From a checkpoint of a small image autoencoder.
Model: 48-pixel images, encoder moe top_k.
Rows from block 8 of the encoder of a small image autoencoder, named by matrix and row number. Rows with one number within an expert belong to one neuron, the router's apart. Each number is 500 + 25 x the weight over its row's rms, rounded and kept within 0 to 999. All counts start at 0. Numbers have three digits each.
After each expert's rows are labels from the 100 images, of 14976, where the router gives the expert most weight on average: "responds to" is what is common among them. Only what is clearly more common there than usual is listed. The data: Sentinel-2 satellite tiles (TerraMesh).
# router: router (encoder.blocks.8.mlp.router.weight, 32x192, trained with AdamW), inputs 28-55
# up: expert up (encoder.blocks.8.mlp.up, 32x96x192), inputs 28-55
# down: expert down (encoder.blocks.8.mlp.down, 32x192x96, transposed), outputs 28-55

# expert 14
router.14:517538506495465471503464495477513489480463498519544538493517448504464520503513499480
up.0:466491492533518498494511467498499509489490504503499527503468454469461494500496503519
down.0:506527549501539502498484516461471482456518495497472519468499478507517505501506494496
up.1:507509509489480531478503496503472490511526525488515499533467526528543482512483503489
down.1:499493518478489511493480476504501498473447486526499514463524462514530479526554486513
up.2:495509497501520495494517482505519475451507460490483507490515518531500515481489528486
down.2:564499498507473470519535489512490466453536531516522486487487477533489484527523501488
up.3:502475494480522515499521522520490464506452480536503495556497505512483502470541458479
down.3:485456479478491502475520518498439511494498507505548503483566499456524528503514480529
up.4:466516481514464473506513477475491489457457519483518519468493560504529506535497461521
down.4:546526478492490496476453493500463466483540516514475503496464511464477475541521549513
up.5:496502523472477509488484495559483529430460498566480565483493496506515523469502520491
down.5:539515479499526510466457504511536504491513526506522429476491545515529519519527526523
up.6:506506492535508478464495520479470516453493483501500512522464460480477487505513513494
down.6:546487536521508481502466527480464502497501479480510520485485497509439507517510465477
up.7:490507499466481471502557473532400509456516487493507522541491484507543509517548517506
down.7:517510503506476473498483467528520488503483491497512506478495534490482477502496460500
up.8:494485516520531529514515562537469517444490507508468499479522537516490487499505434507
down.8:472500482466467485533492529462476459468505493536565492547524513491491493495508474503
up.9:530504508480491484518517512527518494528495501502479566467514463475453494463513482494
down.9:458493501526524509510547501522522457489517504548500490540504472515477520504533539498
responds to: snow or ice; main land cover: snow or ice

# expert 11
router.11:518460540513492465475516496493531488514492525523506524504525452487494495505502521512
up.0:464483495487501479483508504519483516468480486462517476545470558505498523541484495507
down.0:508490494497480505492517482502497496455505504540460530494506520528531495498474483499
up.1:525518505509545490478471503473445498502565552505497505509482508494556500510506489457
down.1:493504506517515479446563482522473501471470494486471524519476525488530516555530472509
up.2:471510495488490521477509483503483471512536473531499536577447504521501506518480483504
down.2:533509496517493438490508531524543482433495499553483503499526512502558479481529475515
up.3:491516478409515525498544489543512457510500539461513503530510549503486490532488506495
down.3:466487508505509503519496530539525522468492500571521479499515508480468542485477502504
up.4:488490509557468489514482486440522493499482491517497504508506486513518541497478527526
down.4:528495507553502495541527446505476532517486518555543535490490517517499471501496494496
up.5:447505514493461515501495521489502528462467458481549504496452457501521513465513531516
down.5:504517501497487544501534522507470468440533490495456502491528536516486493510523496497
up.6:499522509440521508488522512502465482523491513499519545478512497471466467475508491511
down.6:512506527527497502492514480520525488490513497537489520556524548535472540529470505467
up.7:497510516511513468517455482505476504536493531526541476487510510497484532506501517502
down.7:536492541523499478534532538542478497469523491485467489496532531481512547506468505510
up.8:503497502500526528528517494543525495518502400479515527528504517482492485529494480529
down.8:489526495468513504514476489523537526501492497538489477511517493534492443474498512488
up.9:528476505506503501518453559492496475444489527519491523485488470518497577511518530511
down.9:530483519493474523492498490506523521449549470467526474522557527510524484493496497551
responds to: snow or ice; main land cover: snow or ice

# expert 9
router.9:527468495524498491441479464466528510492527502508524547538495446505499512528505477493
up.0:525497494510497497513465509499496490454489483451497532479518501529486484476508489521
down.0:454471540505509513508489536528481454497521451538505490530491477498451476524518476521
up.1:479484461478493511513501565472472475473470459485497507468521500507516524524506460525
down.1:462502510488497515456477523497521474448533512505532496511476524486502494520493515509
up.2:520473455490509527517567484513478475525465477501516468482517525466505521510504465467
down.2:485517481460479487527442510518478480505524513465543487515508494515483488518484494472
up.3:490513482541496463479494476494512513491524473504470512498496493418472476516551471535
down.3:494491526487514528527445490480489492489512534508480509513476461533495513487485513477
up.4:532532507467539517472449489497469497493497527472474537518466532512539510498525510527
down.4:493521470457493496499487509501523534471514467521503458490478499533464520494504515485
up.5:489485509509478519484543496462514521499519494509488491520466471444512529478519496465
down.5:488512492486518510514487544483460554509513527491485484479471504466517545534501550515
up.6:479486497516477501527454532522500534520469492520513450467517507478515543514497484440
down.6:488494477496521485504461535462512524457483496490533504516455465501491459502561476475
up.7:494483526513566485473507486511491502493455510520530497512515490494481488463517428490
down.7:515506505459505501493464517483441510489447493504456505514499518503501508500504470494
up.8:470455471492537487525467518521510486491523490526491525517537465520513501547487484478
down.8:522567493521509503505541500491523442488501503464492511498481531440467488500514544463
up.9:470502499488515516533483528513456511481477473485483518510486496528502484508531503508
down.9:514541507467514501508466539486539493492525550507498503545508478489512502508539519492
responds to: water; main land cover: water

# expert 22
router.22:504466499522472479510496520517508540493467455487506477485524477519531533502515526478
up.0:479497534472503499551537540512467508466494518494508507511488493487508483449485475521
down.0:521458487502522503510433527467559483524500476517480453482512518491491545477534499485
up.1:489528540529535486536513542469495473487497485488476514485492508520504497477515498540
down.1:481512524494505497518532537513467464471486525509535491511495525462485509506487541536
up.2:499490510503503509542491479499495467453540495503509503492500523499530491518507552509
down.2:459495529529538491479504518501482453499473500514478513493466491534479463524541498506
up.3:527529493518486499503529474474523497491459486477484488486482559499529518507528515506
down.3:524535527489505489482498507487471493420487481506537538553496464486536522496480513499
up.4:552487511468582528489471522508547524502481523481476506479520489480461505534504479514
down.4:480507511505542506497448475550502538469501476489493488500507517502466484508516461494
up.5:543491493470488496463517496495478504451509514515466489468500504511500434511483526526
down.5:525506514519514504501514478473495513472465548529512482498537487512508489443480506478
up.6:502486491507483502488462482459492500518530468473496498483493515543516527498518482499
down.6:479516484502513469489505507504513461505468502516450517516513488491518518532524472485
up.7:511501483529462511484534508493522526508456487505494480473511542517556497503523538509
down.7:498498483484546524524455493512468473451502440489514471517517527475512499503505505462
up.8:512521500503492500482488528508483530450538496493513489501482544531519501513497512550
down.8:515477530517522526486451535510500547518466536477494472481510516452499490528472509498
up.9:522476523492553487497510462490460518537505547480498488501516506534511496511528508465
down.9:469540499540477475464522487525507514496511491467511470495464527541491435504466487514
responds to: snow or ice; main land cover: snow or ice

# expert 10
router.10:509490483514503515495448506488519502487528487489501515484472481479484475470481442411
up.0:528525475466548505533522548484491519487501466494477525527500487499473521502480480541
down.0:464526510515542455476453502495493525482518549546499516489498530462489531495486485505
up.1:520546507527514482501548498512499457465482486497505478526492487479492489443491504516
down.1:445506504539507488454469499511501457557489495545505500492536516461498503499518471532
up.2:484518524474526499527504521495504487487495514473501503528504530484475468494462520487
down.2:476466477517496507469497520529522537518542504489519498490532481476460510491499509509
up.3:527482514483509506527518493510470492458494541511551473484534518479550484517505484504
down.3:508527478482505488435471539499526490518520491499513499462509536523532463526492582517
up.4:502515501450482524496497511485503502459517511485511496508476514449474461525529527503
down.4:481503515513492461497483502523468507463492456501559531485497477476528485528496456502
up.5:526486481484535480519496506490483540489504513502505484523478495487512467518477521527
down.5:514502497454514494548569475518529501512519500518498476503510508490544469539508542507
up.6:524530477523504479448455498481492509495529473454484513526486508481494472498499524491
down.6:534462472472459442508533516488517496472482505529493489470507512480466533481476481500
up.7:500511499527497506512481498525501503501560505510502511509488526519507531520493494481
down.7:510479500492537504483489488502495511464521489499473498496441514519505514488505467536
up.8:494516513493505505473512482461514463467491498531503501489492510457545472481516478489
down.8:529470496519545541527458505472498461417518452500534530501513522450520496497494508492
up.9:498507509470488523489518443516492475476502473518495453536527521481506457521448543543
down.9:465503494482536513445539507478458510510543528520502527459481490543533523499484543536
responds to: water; main land cover: water

# expert 8
router.8:512446471486484424534536538494505489507482526485511521460489442504480493510503504504
up.0:490491507468522497483469510478469491481509518489493531527496524566456515481472519455
down.0:467511521508474527516505522500450545549494497435523480481467493514508538512444495499
up.1:491502465511466494513539546521524523474523503506512490485511467518493506492509497528
down.1:459535507504509566471499517464496517530501478479503501491479518510510494463500497530
up.2:496471487489495507461553473578494473515500512490499497512526549525496488503512476494
down.2:466492482507499491503468481513448509550517497514510498502504505477476529504524520487
up.3:484513511461507527493481509493526525490499504442501461464504493506480504505515546537
down.3:463518487528537513510514527461478507444513500479507483513495529470540550490518480479
up.4:483512499486517538455445508545510508476502481503480508511485532527501545519466465526
down.4:500448523534515474473509489501516472458535528461490527462470533512493496507497538486
up.5:504486496477511480497451472525501574505548495524509537559475503522467490491471500473
down.5:488493536519424472522499502429540507503510487476544516511490531508472452506489503483
up.6:484510482513495502543471445519466543492490531510518511538516577526449481467481476527
down.6:489476483474476454550533494486492495543514517492466480507485528538497503501489481473
up.7:509497506419483494527502522547516487509472537537515512492526487476504519504534483515
down.7:539460484507487485472509521464452503496511495484454510492494507487495484545483499483
up.8:484468475551489488485494526479456444552531514543475467494519514531499486532483508489
down.8:462495461510518448481491529500527525466513476563478485518490485483460505529535493517
up.9:469501518516446497514510519520529519481474481482514477546486515534490538443491480534
down.9:456518465514541500478506527509508500528513491495469513491549531474525510511474481512
responds to: water; main land cover: trees; snow or ice

# expert 29
router.29:528543474501514493514458460492494486519489447488492521482504510496491451515484504552
up.0:488496487574543492469484551467512476485527534495508456448459505517460442502496532463
down.0:467520508525493487517504468469528526554508486470492465514497507478517491528514504538
up.1:475507489441475503478522528495497520498501464495499519469498511515456496464528524462
down.1:474518535490516529467469478487489503551508508513527507525461490521477540458495541483
up.2:508513517531513510474478519499473514506495515475499518479484505539507477451513455455
down.2:502497534462465488481495510513487544502544496460492517477494496544496496473506445520
up.3:508501509489465510494525436519463498505509551536500485514509485516464505499500564496
down.3:500489510521480486490481470485479541525489482439484475502508495488467491522482533522
up.4:475523508481496473461478497476449498470535435486472481474484480461480474508542523479
down.4:490497523516515496519502482477521514507494497476541478533455494495471499525517493466
up.5:511489505473521546486459550487510518550519529497541475488491488484505493498491530507
down.5:475519476483498489536491461502493558531492490517523459550509495462523533486510464494
up.6:487557527501503485540526496515517473487515467465479519504502527486460441482528514571
down.6:491463504487467459549501495498502484504515511513447458507491463550514509482466491475
up.7:487500519485483483480470476550471535457527515513481490515496459508499575453455507450
down.7:478546492502457488491524501529485499477478505480509485441476523568486496510506553465
up.8:481492478545487484505428520523470467487441481535493499536458507451507496500487516533
down.8:516473499483498553541523513462558530482509498486549548487482441520515503557470483486
up.9:471507487485499501511441527533489487506476513509530494480483492512539475499480516573
down.9:496429485488465490505488461535448526543479508510502482504477545467519468510490482539
responds to: water; main land cover: water

# expert 25
router.25:496441471501485456505485458506513519532508532473557482521486478488473511448490490461
up.0:509558510516504511514501464487465498485499481487485517530494488544495513467454480506
down.0:452512517521465524495475469505484506469486463497525524529520484530499497478476503517
up.1:520499495477496516507489530527466476465460500479499526497525496469468499474486494500
down.1:454507488515494503534500493509494491490505501486515490498519503484497515531500477531
up.2:463470505478499526539504476535434512435502507479502467530502502507525521489490494486
down.2:479532502520503511518450478535518536475516526494468539475452517541496508508524491484
up.3:523502492510486503526494494512498484523508572447470469510526491522493495486485496520
down.3:434515520532482489495493445499475516480431504477452527485481463513505504513504518488
up.4:465484503513517496491440505455488477480490480475517502483481503479512494472505502480
down.4:509491505543463512458506440558484496493504492534489507526487528532470487497463476526
up.5:505486496517491493533486486515506504443500512504481473473519497536499494499546499479
down.5:488522522512434514495498443505476499522511503489490508542427499508474494484471540493
up.6:494487519535459518486464522566510499478514541519489492470511517498529504491545475518
down.6:519491509558525522526526529513470472530500474474517540537483484485518512495489490537
up.7:513518498520512525513459509492471502472487492451498515520500538505534479466480518488
down.7:434494456499495502502498495517496546497491502487508454508530488487535572480530511474
up.8:498529497493508530491564514489508486475495503499489513503453531489488491511493522443
down.8:490544485506482535514475482479517485475544486442511511513464513498469500514500491506
up.9:476497503535545505505446507455417451458472547476518552496504484519513526468507523525
down.9:550482519455519486509512482496477483528473460479471503487535530519518530513513455497
responds to: main land cover: trees

# expert 26
router.26:510460503526505515511529472509519566527471495442500551477529455525489505495487517529
up.0:517513497504519495510465522503495498455491464500521528498498499506519499517502487524
down.0:515499494516466490505509496519539490512563529479504493480500520513482525553519501531
up.1:512518503496508515483515515478528515473490517490489485534547511472522485494486492545
down.1:503525510521477493539512465486500496534494508526528498485517499486523501511517459541
up.2:507494503518455500508519483508445491491482483517517486489506500507528454512527474505
down.2:496487492469526528467515525532484514529463522518484526479535493517544512522507480486
up.3:525491535509501490494509503464486495439519500493490491516509492473494525465499514511
down.3:512467488494525508484542552511513468480515537487523492471489536547462524527514453508
up.4:475501515441555486513451474470464455486484510479527471525477538495527489519524512524
down.4:471499490451526471508505469489458483501534485490497544530457494528536521481445503496
up.5:511537506479481519548483509508494459527538519483475496472505480441520500500547509518
down.5:469524455490504515499485533506470493488514500484528443483488510467479537522494502517
up.6:527492483480507512468509535476499497479526477508471471481531495539488492500527514541
down.6:460533502531450501515473471546486456526503461538457499547537492513492501531503515524
up.7:487516477490486490540486475548514475542527524485509534489528451535490510513519464497
down.7:512464478508479507485514553510456440511559531515476502481486516509501488479485519464
up.8:493490504492507521498428505516517479529507484490505560474506512526471507523492520518
down.8:504495470532494462542488494530473472534490469534515490528513552471503517527520496564
up.9:505487510499489496520480527533496551529539509498509537526494535500441526508496528499
down.9:466469500513451488501522529495495449511497488445463497471511531491539521473553438485
responds to: snow or ice; main land cover: snow or ice

# expert 31
router.31:510471507506477487480547456458531524499531510531497512528471505505470505498542506511
up.0:528486523477444499492468494562522473529457523554526507465481488494525492498465458507
down.0:524521529503516483519487447547520459473500462517517512529540479504477485494483499529
up.1:468503507498497527544470499468426513457513495482518509458487459541517444465493486517
down.1:535509544516513534497535477490484518514467472519497437529515522478528483478445488491
up.2:487514499483479496503517488497464512498431525476514507525468554528492507533494505526
down.2:541504500497495503445537499481552470478516452532478547484507515524468476509474475515
up.3:481459487441486523536556493525489474533543532517505461557512482486482487523547527516
down.3:492482505497454506444496474530525445494548570497480474506512505504470479491479539534
up.4:479471532485511478490496489489499465515508467496501493467488510476488465511507485561
down.4:543497500479517478521516486520502491517473474534547528481520507498504523568518495526
up.5:479511493473511498527565503494521476537525497496513502456507501556501482502505514528
down.5:531495497506488495482481482498556483449491468486565528525464509492500504487482491488
up.6:468516483532504473493495467549472461472444512485500458490491511463521501490518506519
down.6:543484454475513523528473498478503481475514510483489501484547516535481470468506512499
up.7:561478495522486505482524498493478478500493528459510482477480534478543519467511480492
down.7:516486478511517511526494482504531478432503485544460472474501502514491502497523481520
up.8:497494495492463482507500484478501506514502522471521516488493501526465526502479506488
down.8:484535491497496502530503504480536508454510483520494502499496493473486545522493456499
up.9:485530524501491530521489491553515552466550468518519463441481483477472514528493483510
down.9:521477514503472486509435473475510515459518489532476506465480515514493473542491454474
responds to: snow or ice; main land cover: snow or ice

# expert 7
router.7:514494521518481520496470522499535492521465512549534544548499453498468483543503453499
up.0:544506491477485512473465501533484516458511462458503493511474496459518490519501512497
down.0:494464510500480497508491533509559479480501468495480517470500540432489519471543446507
up.1:497456506469505514500487507519475514503508489505478523532510494492515529488469526499
down.1:498528502477480534479494498502503497527488474539537492528494513479489524494500521535
up.2:471532468485505513525457542510516469486502514488482514466476517501490492539499480509
down.2:467483493514487478460502492491501492510497465526502511517487541494494534501483486522
up.3:478485513475504515441507517503476469503525500532496532533482529494485507501515504529
down.3:480459513545504497524475455494522500490488480514514517530523493469535532471501514525
up.4:482482486525487491452515481506516528460485492478510473553480444525468482546479477525
down.4:478522518490483518505528539517489494437488470490489507458473497495505469501479488506
up.5:471496491515545488507554490517473478489476508532512518515488523494530478478508539494
down.5:512499487544515544504478484504514515511509445514525518472491504504458527451492493503
up.6:509532522558509493508456473517491535530526518503512468454523518494494483507523483508
down.6:507524510509485500508506510482487503538476471539536492494462530495483520507519526516
up.7:513528530470493504546447554544485514552549478473467484511492477529500502483519501550
down.7:524485480455508525508538540472460483528484518507530509533474519463463490528496461524
up.8:481490529516547527505555545484488509486469489494488512518493472519485526532499493465
down.8:500496491519473481502458469502514483533475500500475499535472475522520509493507509529
up.9:509522505468527494520506528487482531498464474523516512427503522528493509502493485462
down.9:510490538525523504554470455487487536482487451524490497525507448482520488507519551464
responds to: water; clouds; main land cover: water

# expert 21
router.21:512510485484490508495472510532517466522538537482535476469519568475507504505468479530
up.0:434516473485501489478484499487490546502476525536481488501488473488531535497518523507
down.0:474495497544517506511530495451500522481479481512518513505535496470502523444464511484
up.1:481515487538539497508501507519513497478487523538462527467500524491500479475492502548
down.1:488480478499520511520511536492511483469469545530468437501506572500508510466490542516
up.2:537514515492479529485486520546479474483524522533503520490513505496525500515501479486
down.2:482516511506525513516449450477512522539527503504498490511504467542459465508501513568
up.3:471512468468509503514496504502503448509502507495500518485534464494498460504517474517
down.3:538490478475510540480470520500479493481494460499545459474513513526498520569506488515
up.4:504501478459497491515506471539496512495501496529503505527480450484533517484516496523
down.4:532497499440469428491488488494537538466489522468511511441494527493486481486526491494
up.5:537500498565475537488509488472463479520513501474519504518508452512504475489477554501
down.5:512506525498479495482468513475472536524499510475492482528480499499515500555498503490
up.6:492510474474515490487466523494472492493511492525504494489484524531460524526511485497
down.6:507513489500499501480542496469511502503555511541524468506480566562464423515487469524
up.7:505486460527537497519473479538502465454507533505479505554502550440535506455516520457
down.7:470486526476532521504451489546488529511490516494493503524470502495502449464508538487
up.8:498504451480517498475524505470497483494502503529506506513495445508488520459509473502
down.8:475477524523522507492543505490563482479509541519524491484478482495499502475496494493
up.9:509513522511490475492512471476503506490487470463464496489507484476495482506500472524
down.9:482504514487503484522503531472478470463494509501485500529516480498486512530540521498
responds to: water; main land cover: water

# expert 1
router.1:511517491489496509491484507505517508470466493529473540483492481494478442491521535465
up.0:525493519451508537525563535538497512472480557510517493458474487461507500547528495493
down.0:457519527506505528534525494511478500489476511527515482545536505491554526506536521517
up.1:500486514529509494518506520506488525482506501516484537496483513535499522469442485458
down.1:488487530500545508449548492547492512552525498520496490527458535576501491552492503515
up.2:499493536554560468485486495552528514449469465496509501489514509492466553506459515479
down.2:514486499529457500497493461514522529495507504478516503481551489503506481526476504493
up.3:522509477489505481469531546496497468486542474514540509489493498506475531514475466498
down.3:506490518518495510515466496527527497506527518501544558513485471505490487480548559511
up.4:515475506479492538506473472490490532502494500482476485497489517491528514513480478450
down.4:521506510524560523468472508486507472544498561489518483518486546521484507520515460502
up.5:482456489515552486524467470521499535492505513515534507539490472483477506501509471511
down.5:494521488522533495524540480517510485535512538506519482520514483445489507441463487519
up.6:496564479496476508489498525473514548541513495501470549515455488492497492477534512504
down.6:507498527497540488523505483493520482479567504512483520474506487490479514505463487492
up.7:480459483488565499528534494527546500459500553499481507491482513478493491504497464491
down.7:536520482478458473499549511536536497457512462452494518490496447530478471535501499549
up.8:510485509495497534491486537469529474494491505494557479512483508553487527528492481477
down.8:483473503460502502491470468541521509461475471508447468499492509472495493509488524471
up.9:449546468511482470476477474508490461500493435507492505528493483512503484512508480496
down.9:484451503491515518520553467483481463490502517501485481521511463457478529511481518527
responds to: snow or ice; main land cover: snow or ice

# expert 5
router.5:490493494506454486483510447470523512467468467554505501488480482474492513522456480444
up.0:503466517513499511516446510498506547510479416519500490481501512475555478497525492526
down.0:518499521434513486496459528488512517542530486556506495487509494488530479495491527521
up.1:562558480511531495477525516483523488502528523503456519513505519491492481493454512464
down.1:458521484506485495486490501504432503484498513579498518493544520494495493541535511517
up.2:536464526457534471520491511510515442498522489493525509471464533491507509488508506503
down.2:510543521500516499517455493503502488550484530519549473488556510510490446492515518524
up.3:506495481509477503506493482514422524541463533475472486445508539510509479510513478499
down.3:508524499539455563507506507490499500502490468524484501505498475521492508474489504519
up.4:516481520483527513499491477513438540498463491528525493492475506519494529477484480485
down.4:483492528505488515496499490501548512471532478508483509515466505522518520482483493519
up.5:528528492486514522463459507486471489492491497459485496530533457451471504550523432483
down.5:475463517501525446531512501513481467443550481555518478478494505457494507543523465499
up.6:503513476492495522503511472532508484542528539521486470542486466473499502500504510468
down.6:535504486501498505456507508494499477444504566479519463490462523505475512505486502492
up.7:514487526483551493481517484485505523509483511493492478479520542508510541543522515503
down.7:520520440489482484499524488492465507513502508494546543468529483506482496542538502484
up.8:515509504530537484482476463545490542464489474489477500451533503458527550512497485494
down.8:458513498471480481495503490457442507472527499516516505465545556489504483529533514503
up.9:505521480471510483481489512476456518499488466522495500504507514471480469450527459532
down.9:502527511548510488553498488529536526503530515490464507508536487485510479522521523515
responds to: snow or ice; main land cover: snow or ice

# expert 16
router.16:499515441469496478538476458517508473509494504493543474508535545457509476471529471477
up.0:512460508512479516494455481513453450512497485490506523516477509470531494477505514460
down.0:489505548447546507507481530471494511471505460432549513523526506512466499506509444549
up.1:517517515511495506520471490469526519454540481439496504492487551495470484492544515478
down.1:493467518478488503507484525485517483500517528474540481504473490505546472511517469521
up.2:491468520498484497458484480531465518481485479475474550500510523506514519497498532492
down.2:484474526473503511497478506523456490533507477472457475507489466543521490496462472485
up.3:467509470506500505513492497549462490523470497515485508509467527499473501533511508546
down.3:477483480519490490516443514487521521465491495497497459506506556501507515479496516533
up.4:484506507487478496527492495466503529472495545509503447490493506524507482502534525454
down.4:483580521493458473497499495479511527465511521507536490507505511501502497507480505496
up.5:481464517521491476458501472542487483521492551465490444473525553517503500559514509492
down.5:494545491532475472504489489559462487546532493489484495495513523479494455475449467501
up.6:488478509470527504516444477561475440490523520485514506523492515486493473460531479529
down.6:525494460492478502535537526566531484511506498507506506540456492490513517506518474444
up.7:545540511442528512505478497513505491511503494500522541484480486478527490531491510492
down.7:484492526518551518475506541517541491458463517502487506519500496493511507518478516486
up.8:470560530511535483478497505514486499490521488455477525520517486510506454493486485519
down.8:494480558505517502479493479529448514547556468511496481504480475573495505498519515470
up.9:526486469557485486525479510471441516474438452505488505540481505473500494544522526477
down.9:497511529485480504520525518493516473472477525524476493507511504500458523486500518509
responds to: water; main land cover: water

# expert 23
router.23:505469488529460531484492490510493501500491475524472499507503483471488540505498491506
up.0:513525511490524532518553464518504536478504485554494526504495447501507488474498499492
down.0:489449475498506539466476507476450517489458516507500497514457491488534501478499483499
up.1:535510524505522516493492503492453496468503481468530525536547534491524501519474497478
down.1:490518459451510533517519528518462496499510502471480518522516518507545480493497491501
up.2:517524524526499509505462470485485526459465505491491500486539494477505443490479491481
down.2:538495514494487531449483504522495522488525498493448491497460531499511495504475517492
up.3:514523520519491503548489456559528490500473456519459525521469467502553517462505479475
down.3:497473473503540517506494505482480500508504489459505497463528535494496525498463506527
up.4:508507518537493498500489487528497453484469513534511484506452486524555487490497476505
down.4:478468456477518522498469537506487477501487455560551465473496485538498494491490443456
up.5:505510507476498488553494441519477543449494503514516517491524426453533467529531486508
down.5:442489479493507540508458485498540493534499487520507479450546476499533507466526498511
up.6:443468526493492516499532530511449510448494529518489504483459474477469525470473514510
down.6:472500545495518493512461504470499462527513445503528518509502530518492527507451474485
up.7:497515521501537516498533521538487440492541478532510528537518478496525513483477456559
down.7:454512482514524522520485463530530487534524525510528456500470508507465500472496522451
up.8:540459499511532512483539482455479492469501486502509489503484488495520474502481491483
down.8:481480498477501492459514499473498445490544511468508544527526525486524487475483531483
up.9:497489483505502530497469545512492501468487511489491512426496493478493509485456515514
down.9:517497515509488436492510531523481514467484492480511459463486512495508477554467517543
responds to: water; main land cover: water