A small image autoencoder, trained from scratch: 13.4M parameters, encoder activation gelu.
Rows from block 8 of the encoder, named by matrix and row number. Each number is 128 + 24 x the weight over its row's rms, rounded and kept within 0 to 255. All counts start at 0. After the name is the row's rms in percent of the matrix's.
# fc2: shared expert down (encoder.blocks.8.mlp.shared.fc2.weight, 192x96), inputs 0-95
fc2.157 085 [123 121 142 147 108 124  94 110 157  93 112 146 112 102 147 132 138 142 139 101 140 100 153 125 158 128 103 142 125  90 146 114 151 110  90 161 120 160 172 148 105 112 116 100  99 158 151 182 149 147 185 138  67 109 113 143 140 102 145 108 134 102  93 151 100 117 154  85  88 141 148 100 110 128  98 140 131 136 121 140 153 137 120 150  85 133 148 119 146 100 129 165 142 132 121  85]
fc2.158 108 [153  74 135 148 141 100 116 138 100 121 123  72  85 123 115 126 119 118 109 104 125 146 144 111  93 139 112 126 162 121 147 129 147 108 167 133 140 111 126 149 121 120 126  86 183 111  84 160 117 116 118 130 148 158  67 121 130 151 114 134 116 139 136  99 156  98 147  98 159 162 124 150 123 139 130 116 142 146  57 147 122 146 163 108 157 115 164 147 127 119 114 136  99  93  88 132]
fc2.159 068 [ 93 138 104 147 146 138 105 138 126  92 125 119 111 121  86 150  96 114 118 153 132 121 103 117 136 115 144 110 132 141 152 118 100 151 188  86 145 126 110 128 109 101 150  96 110 118 116 187 168 134 165  93 166 144 155 127 115 164 162  82  96 100 140  90  96 107  96 147 108 115 156  83 147 156 163 120 134 127 151 126 129 161 159 134 128 148  98 147 129 108 132 128 109 103 125 104]
fc2.160 103 [117 135 105 132 152  91 146  77  83 105 111 138 134 150  98 146 148 137 111 144 137 101 114 126 150 123 113 123 125 128 151 103 143 143 136 188 117 119 124  84  79 141 147 146 141 148 107 112 103 151 158 133 125 141  92 138 122 129 178 151 132 131 135 142 124 132 154  86 140 107 118  67  90 115 164 186 126 151 165 144 166 147 113  90 128 137 119 173  98 136 130 121 131  99 145 141]
fc2.161 095 [131 116 132 130 109 119 142 142  95 139 118 144 134 139 151 102  81 114 157 107 108  82 198 145 133 153 111 163 120 111 121  93 143 133 132 144 132 104 163 182  95 120 123 139 153 165 146 126 129 179  78 130 129 122 123 116 102 149 141  93 105 122 128 125 109 135 131 124 144 119 115 136 119 117 120 147  85 157 102 122 151  96  99 145 145 181 124  99 153 151 100 157 137  83 125 177]
fc2.162 086 [153  99 108 155  87 151 121 115 158 141  99 159 100 136 139 133 130  92 159 154 119 104 171 116 149  82 126 141 126 133 156  79 115 143 120 122 127 107 151 179  90  83 104 118 156 142  98 143 103 161  90 144 140 110 121 116 118 123 144 108 125 129 138 168 125 137 177 124 112  96 129 123 117 134 136 159 130 162 181 125 131 110 111 143  98 126  71 141 126  86 117 127  91 134 131 150]
fc2.163 115 [123 124 119 114 157 156 139 163 101 178 124 150 144 116 101 164 101 157 130 101 159 152 106 153 122 167 172 148 111 107 155 140 117 156 114 153 182 126 158 128 127 144 148  95  96 122 137 111 114 140 101 117 123 110  72 131 148 120 139 134 124 144 153  90  92 122 107 182 110 111 134 122 112 145  74 126 118 130 144  76 125 163 127 126 134 100 131 146 146 149 127 148 107 142  73 127]
fc2.164 075 [166 113 176 128 129 123 116 165 130  80 102 105 167 127 119  93 176 123 142 131 106 141 182 145 119 159 137 155 134 132 125  93 118 141 134  91 103 130 131 141 128 143 119 149 140  92 172 125 175 133 130 146 109 141 142 145 122 169 154 104 131 121 142  93 132 135 147 138 191  91 117 135  99 152 113  65 124 136 120 141 171 134 105 139 113 154 125  83 105 124 139 121 128  97 119 115]
fc2.165 086 [139  97  99 129 146 136 154 156 176 158 150  79 125 158 129 136 117 154 147  75 124 136 126 112 140 159 145 133 109  93  73 127 142  99 152 114  89 127  95 135 129 104 113 110 147 144 121 159 133 124 116 135 137 131 118 122 159 104 134 102 196 108 128 149 120 134 127  94 166 130  90  98 148 126 112 124  98 102 170 118 183 112 123 114 162 126 148  84 128 147 128  91 112 125 135 152]
fc2.166 088 [120 121 121 146 116 141 126 106 138 114 147 124 144 122 132 123 138  95 110  53  54 101 176 107 145 138 123 129 130 117 119 122 149 122  80 154 177 129 128 155 114 115 141 107 115 123 147 137 172 114 148  92 149  87 146 115 124 112 141 132 115 148 121 151 128  95 126 157 150 102 172 139 162 101 192 100 146 115 166 153 144 127 162 126 161 119 152 151 134 126 131  99 106 143 123 152]
fc2.167 081 [119 134  90 153 160 120 138 134 190 133 145 112 128 122 133 103  74 129 115 111 160 119 103 123 152 103 108 124 103 124 110 150 109 111 121 107 124 166 167 103 119 131 130 142 105 125 134 180 128 143  95 109 102 135  93 145 141 180 121  64 108 100 106  99 149  98  90 123 132 149 115 107 144  97 121 172 138 136 151 138 142 107 131 171 118 120 144 132 124 115 112 185 139 128  86 107]
fc2.168 098 [138 149 100 132 121 118 117 137 144 134 106 136 172 123 133 102  94 125 124 107 108 107 199 140  90 163 134 114 111 101 121 101 105 151 120 117 128 119 152 119 155 171 141 138  92 103 116 150 138 147 162 150 134 136 138 122 141 110 145 107 120 165 180 166 123 110 135 143 117 122 109 102 149  66 159 113 101 133 118 122 157 107 146 120 106 122  98 130 147 132  76 139 127 112  48 142]
fc2.169 083 [123 115 121 116 177 127 112  92 113  93 185 127 131 147 121 147 186 110 122 121  88 123 143 120 118 119 145 179  86 134 101 109  83 142 146 127 165 114  96 131 156 131 108 160 133 128 134 136 120 137 163  76 108 119 172 124 120 115 133 157 132 118 142 183 100 114 149 124 125 133 116 102 144 143 164 158 130 135 135  81 171 151 148 147  84 126  83 119 130 126 129 121 128 142 147 111]
fc2.170 092 [151  93 123 179 145  92 125 126 119 104 187 104 122 160 118  97 135 123 107  74 104 125 138 112 109 149 166 143  94 121 131 125 116 118 127 105 158 128 119 149 158 102 100 135 132  93  97 158 128  92 110 104  90 117  93 111 101 137 132 115 105 138 137 157 103 104 140 127 159 109  64  89 105 159 163 119 152 116 107 112 157 130 139 105 111 139 127 120 122 123 149 115 108 107 171 158]
fc2.171 079 [ 92 163 136 109 125  97 145 113 141 123 132 142 141 126 133 129 185 120 138 177 133  83  65 154 148 128 106 153 121 175 151 134 125 126 190 161 140 122 150 116 117 144 147 123 138 139 179 123 112 144 150 135 117 112 146 165 144 125 121 156 131 115  92  81 145  97 123 156 142 127 157 101 120 171 119 141 157  79 135 132 104 129 125 138  86 118 140  98 150 113 131 108 142 144  93 110]
fc2.172 085 [101 129 123 130 147  86 124 115  74 102 129 160 112 135 148  71 168  78 127 126 126 113 173  94 161 120 139 152 153  81 121 183 140  97 129  98 192 123 134 136 116 114  91 144 134 132 151 145 136 159 113 113 112 154 106 135 143 121 142 109 109 121 169 123  97 127 140 142 135 109 101  96 169 169 133 117 117 149 158 127 109 128 107 127 130 127 119 137 161 134 123 122 139 180 122 115]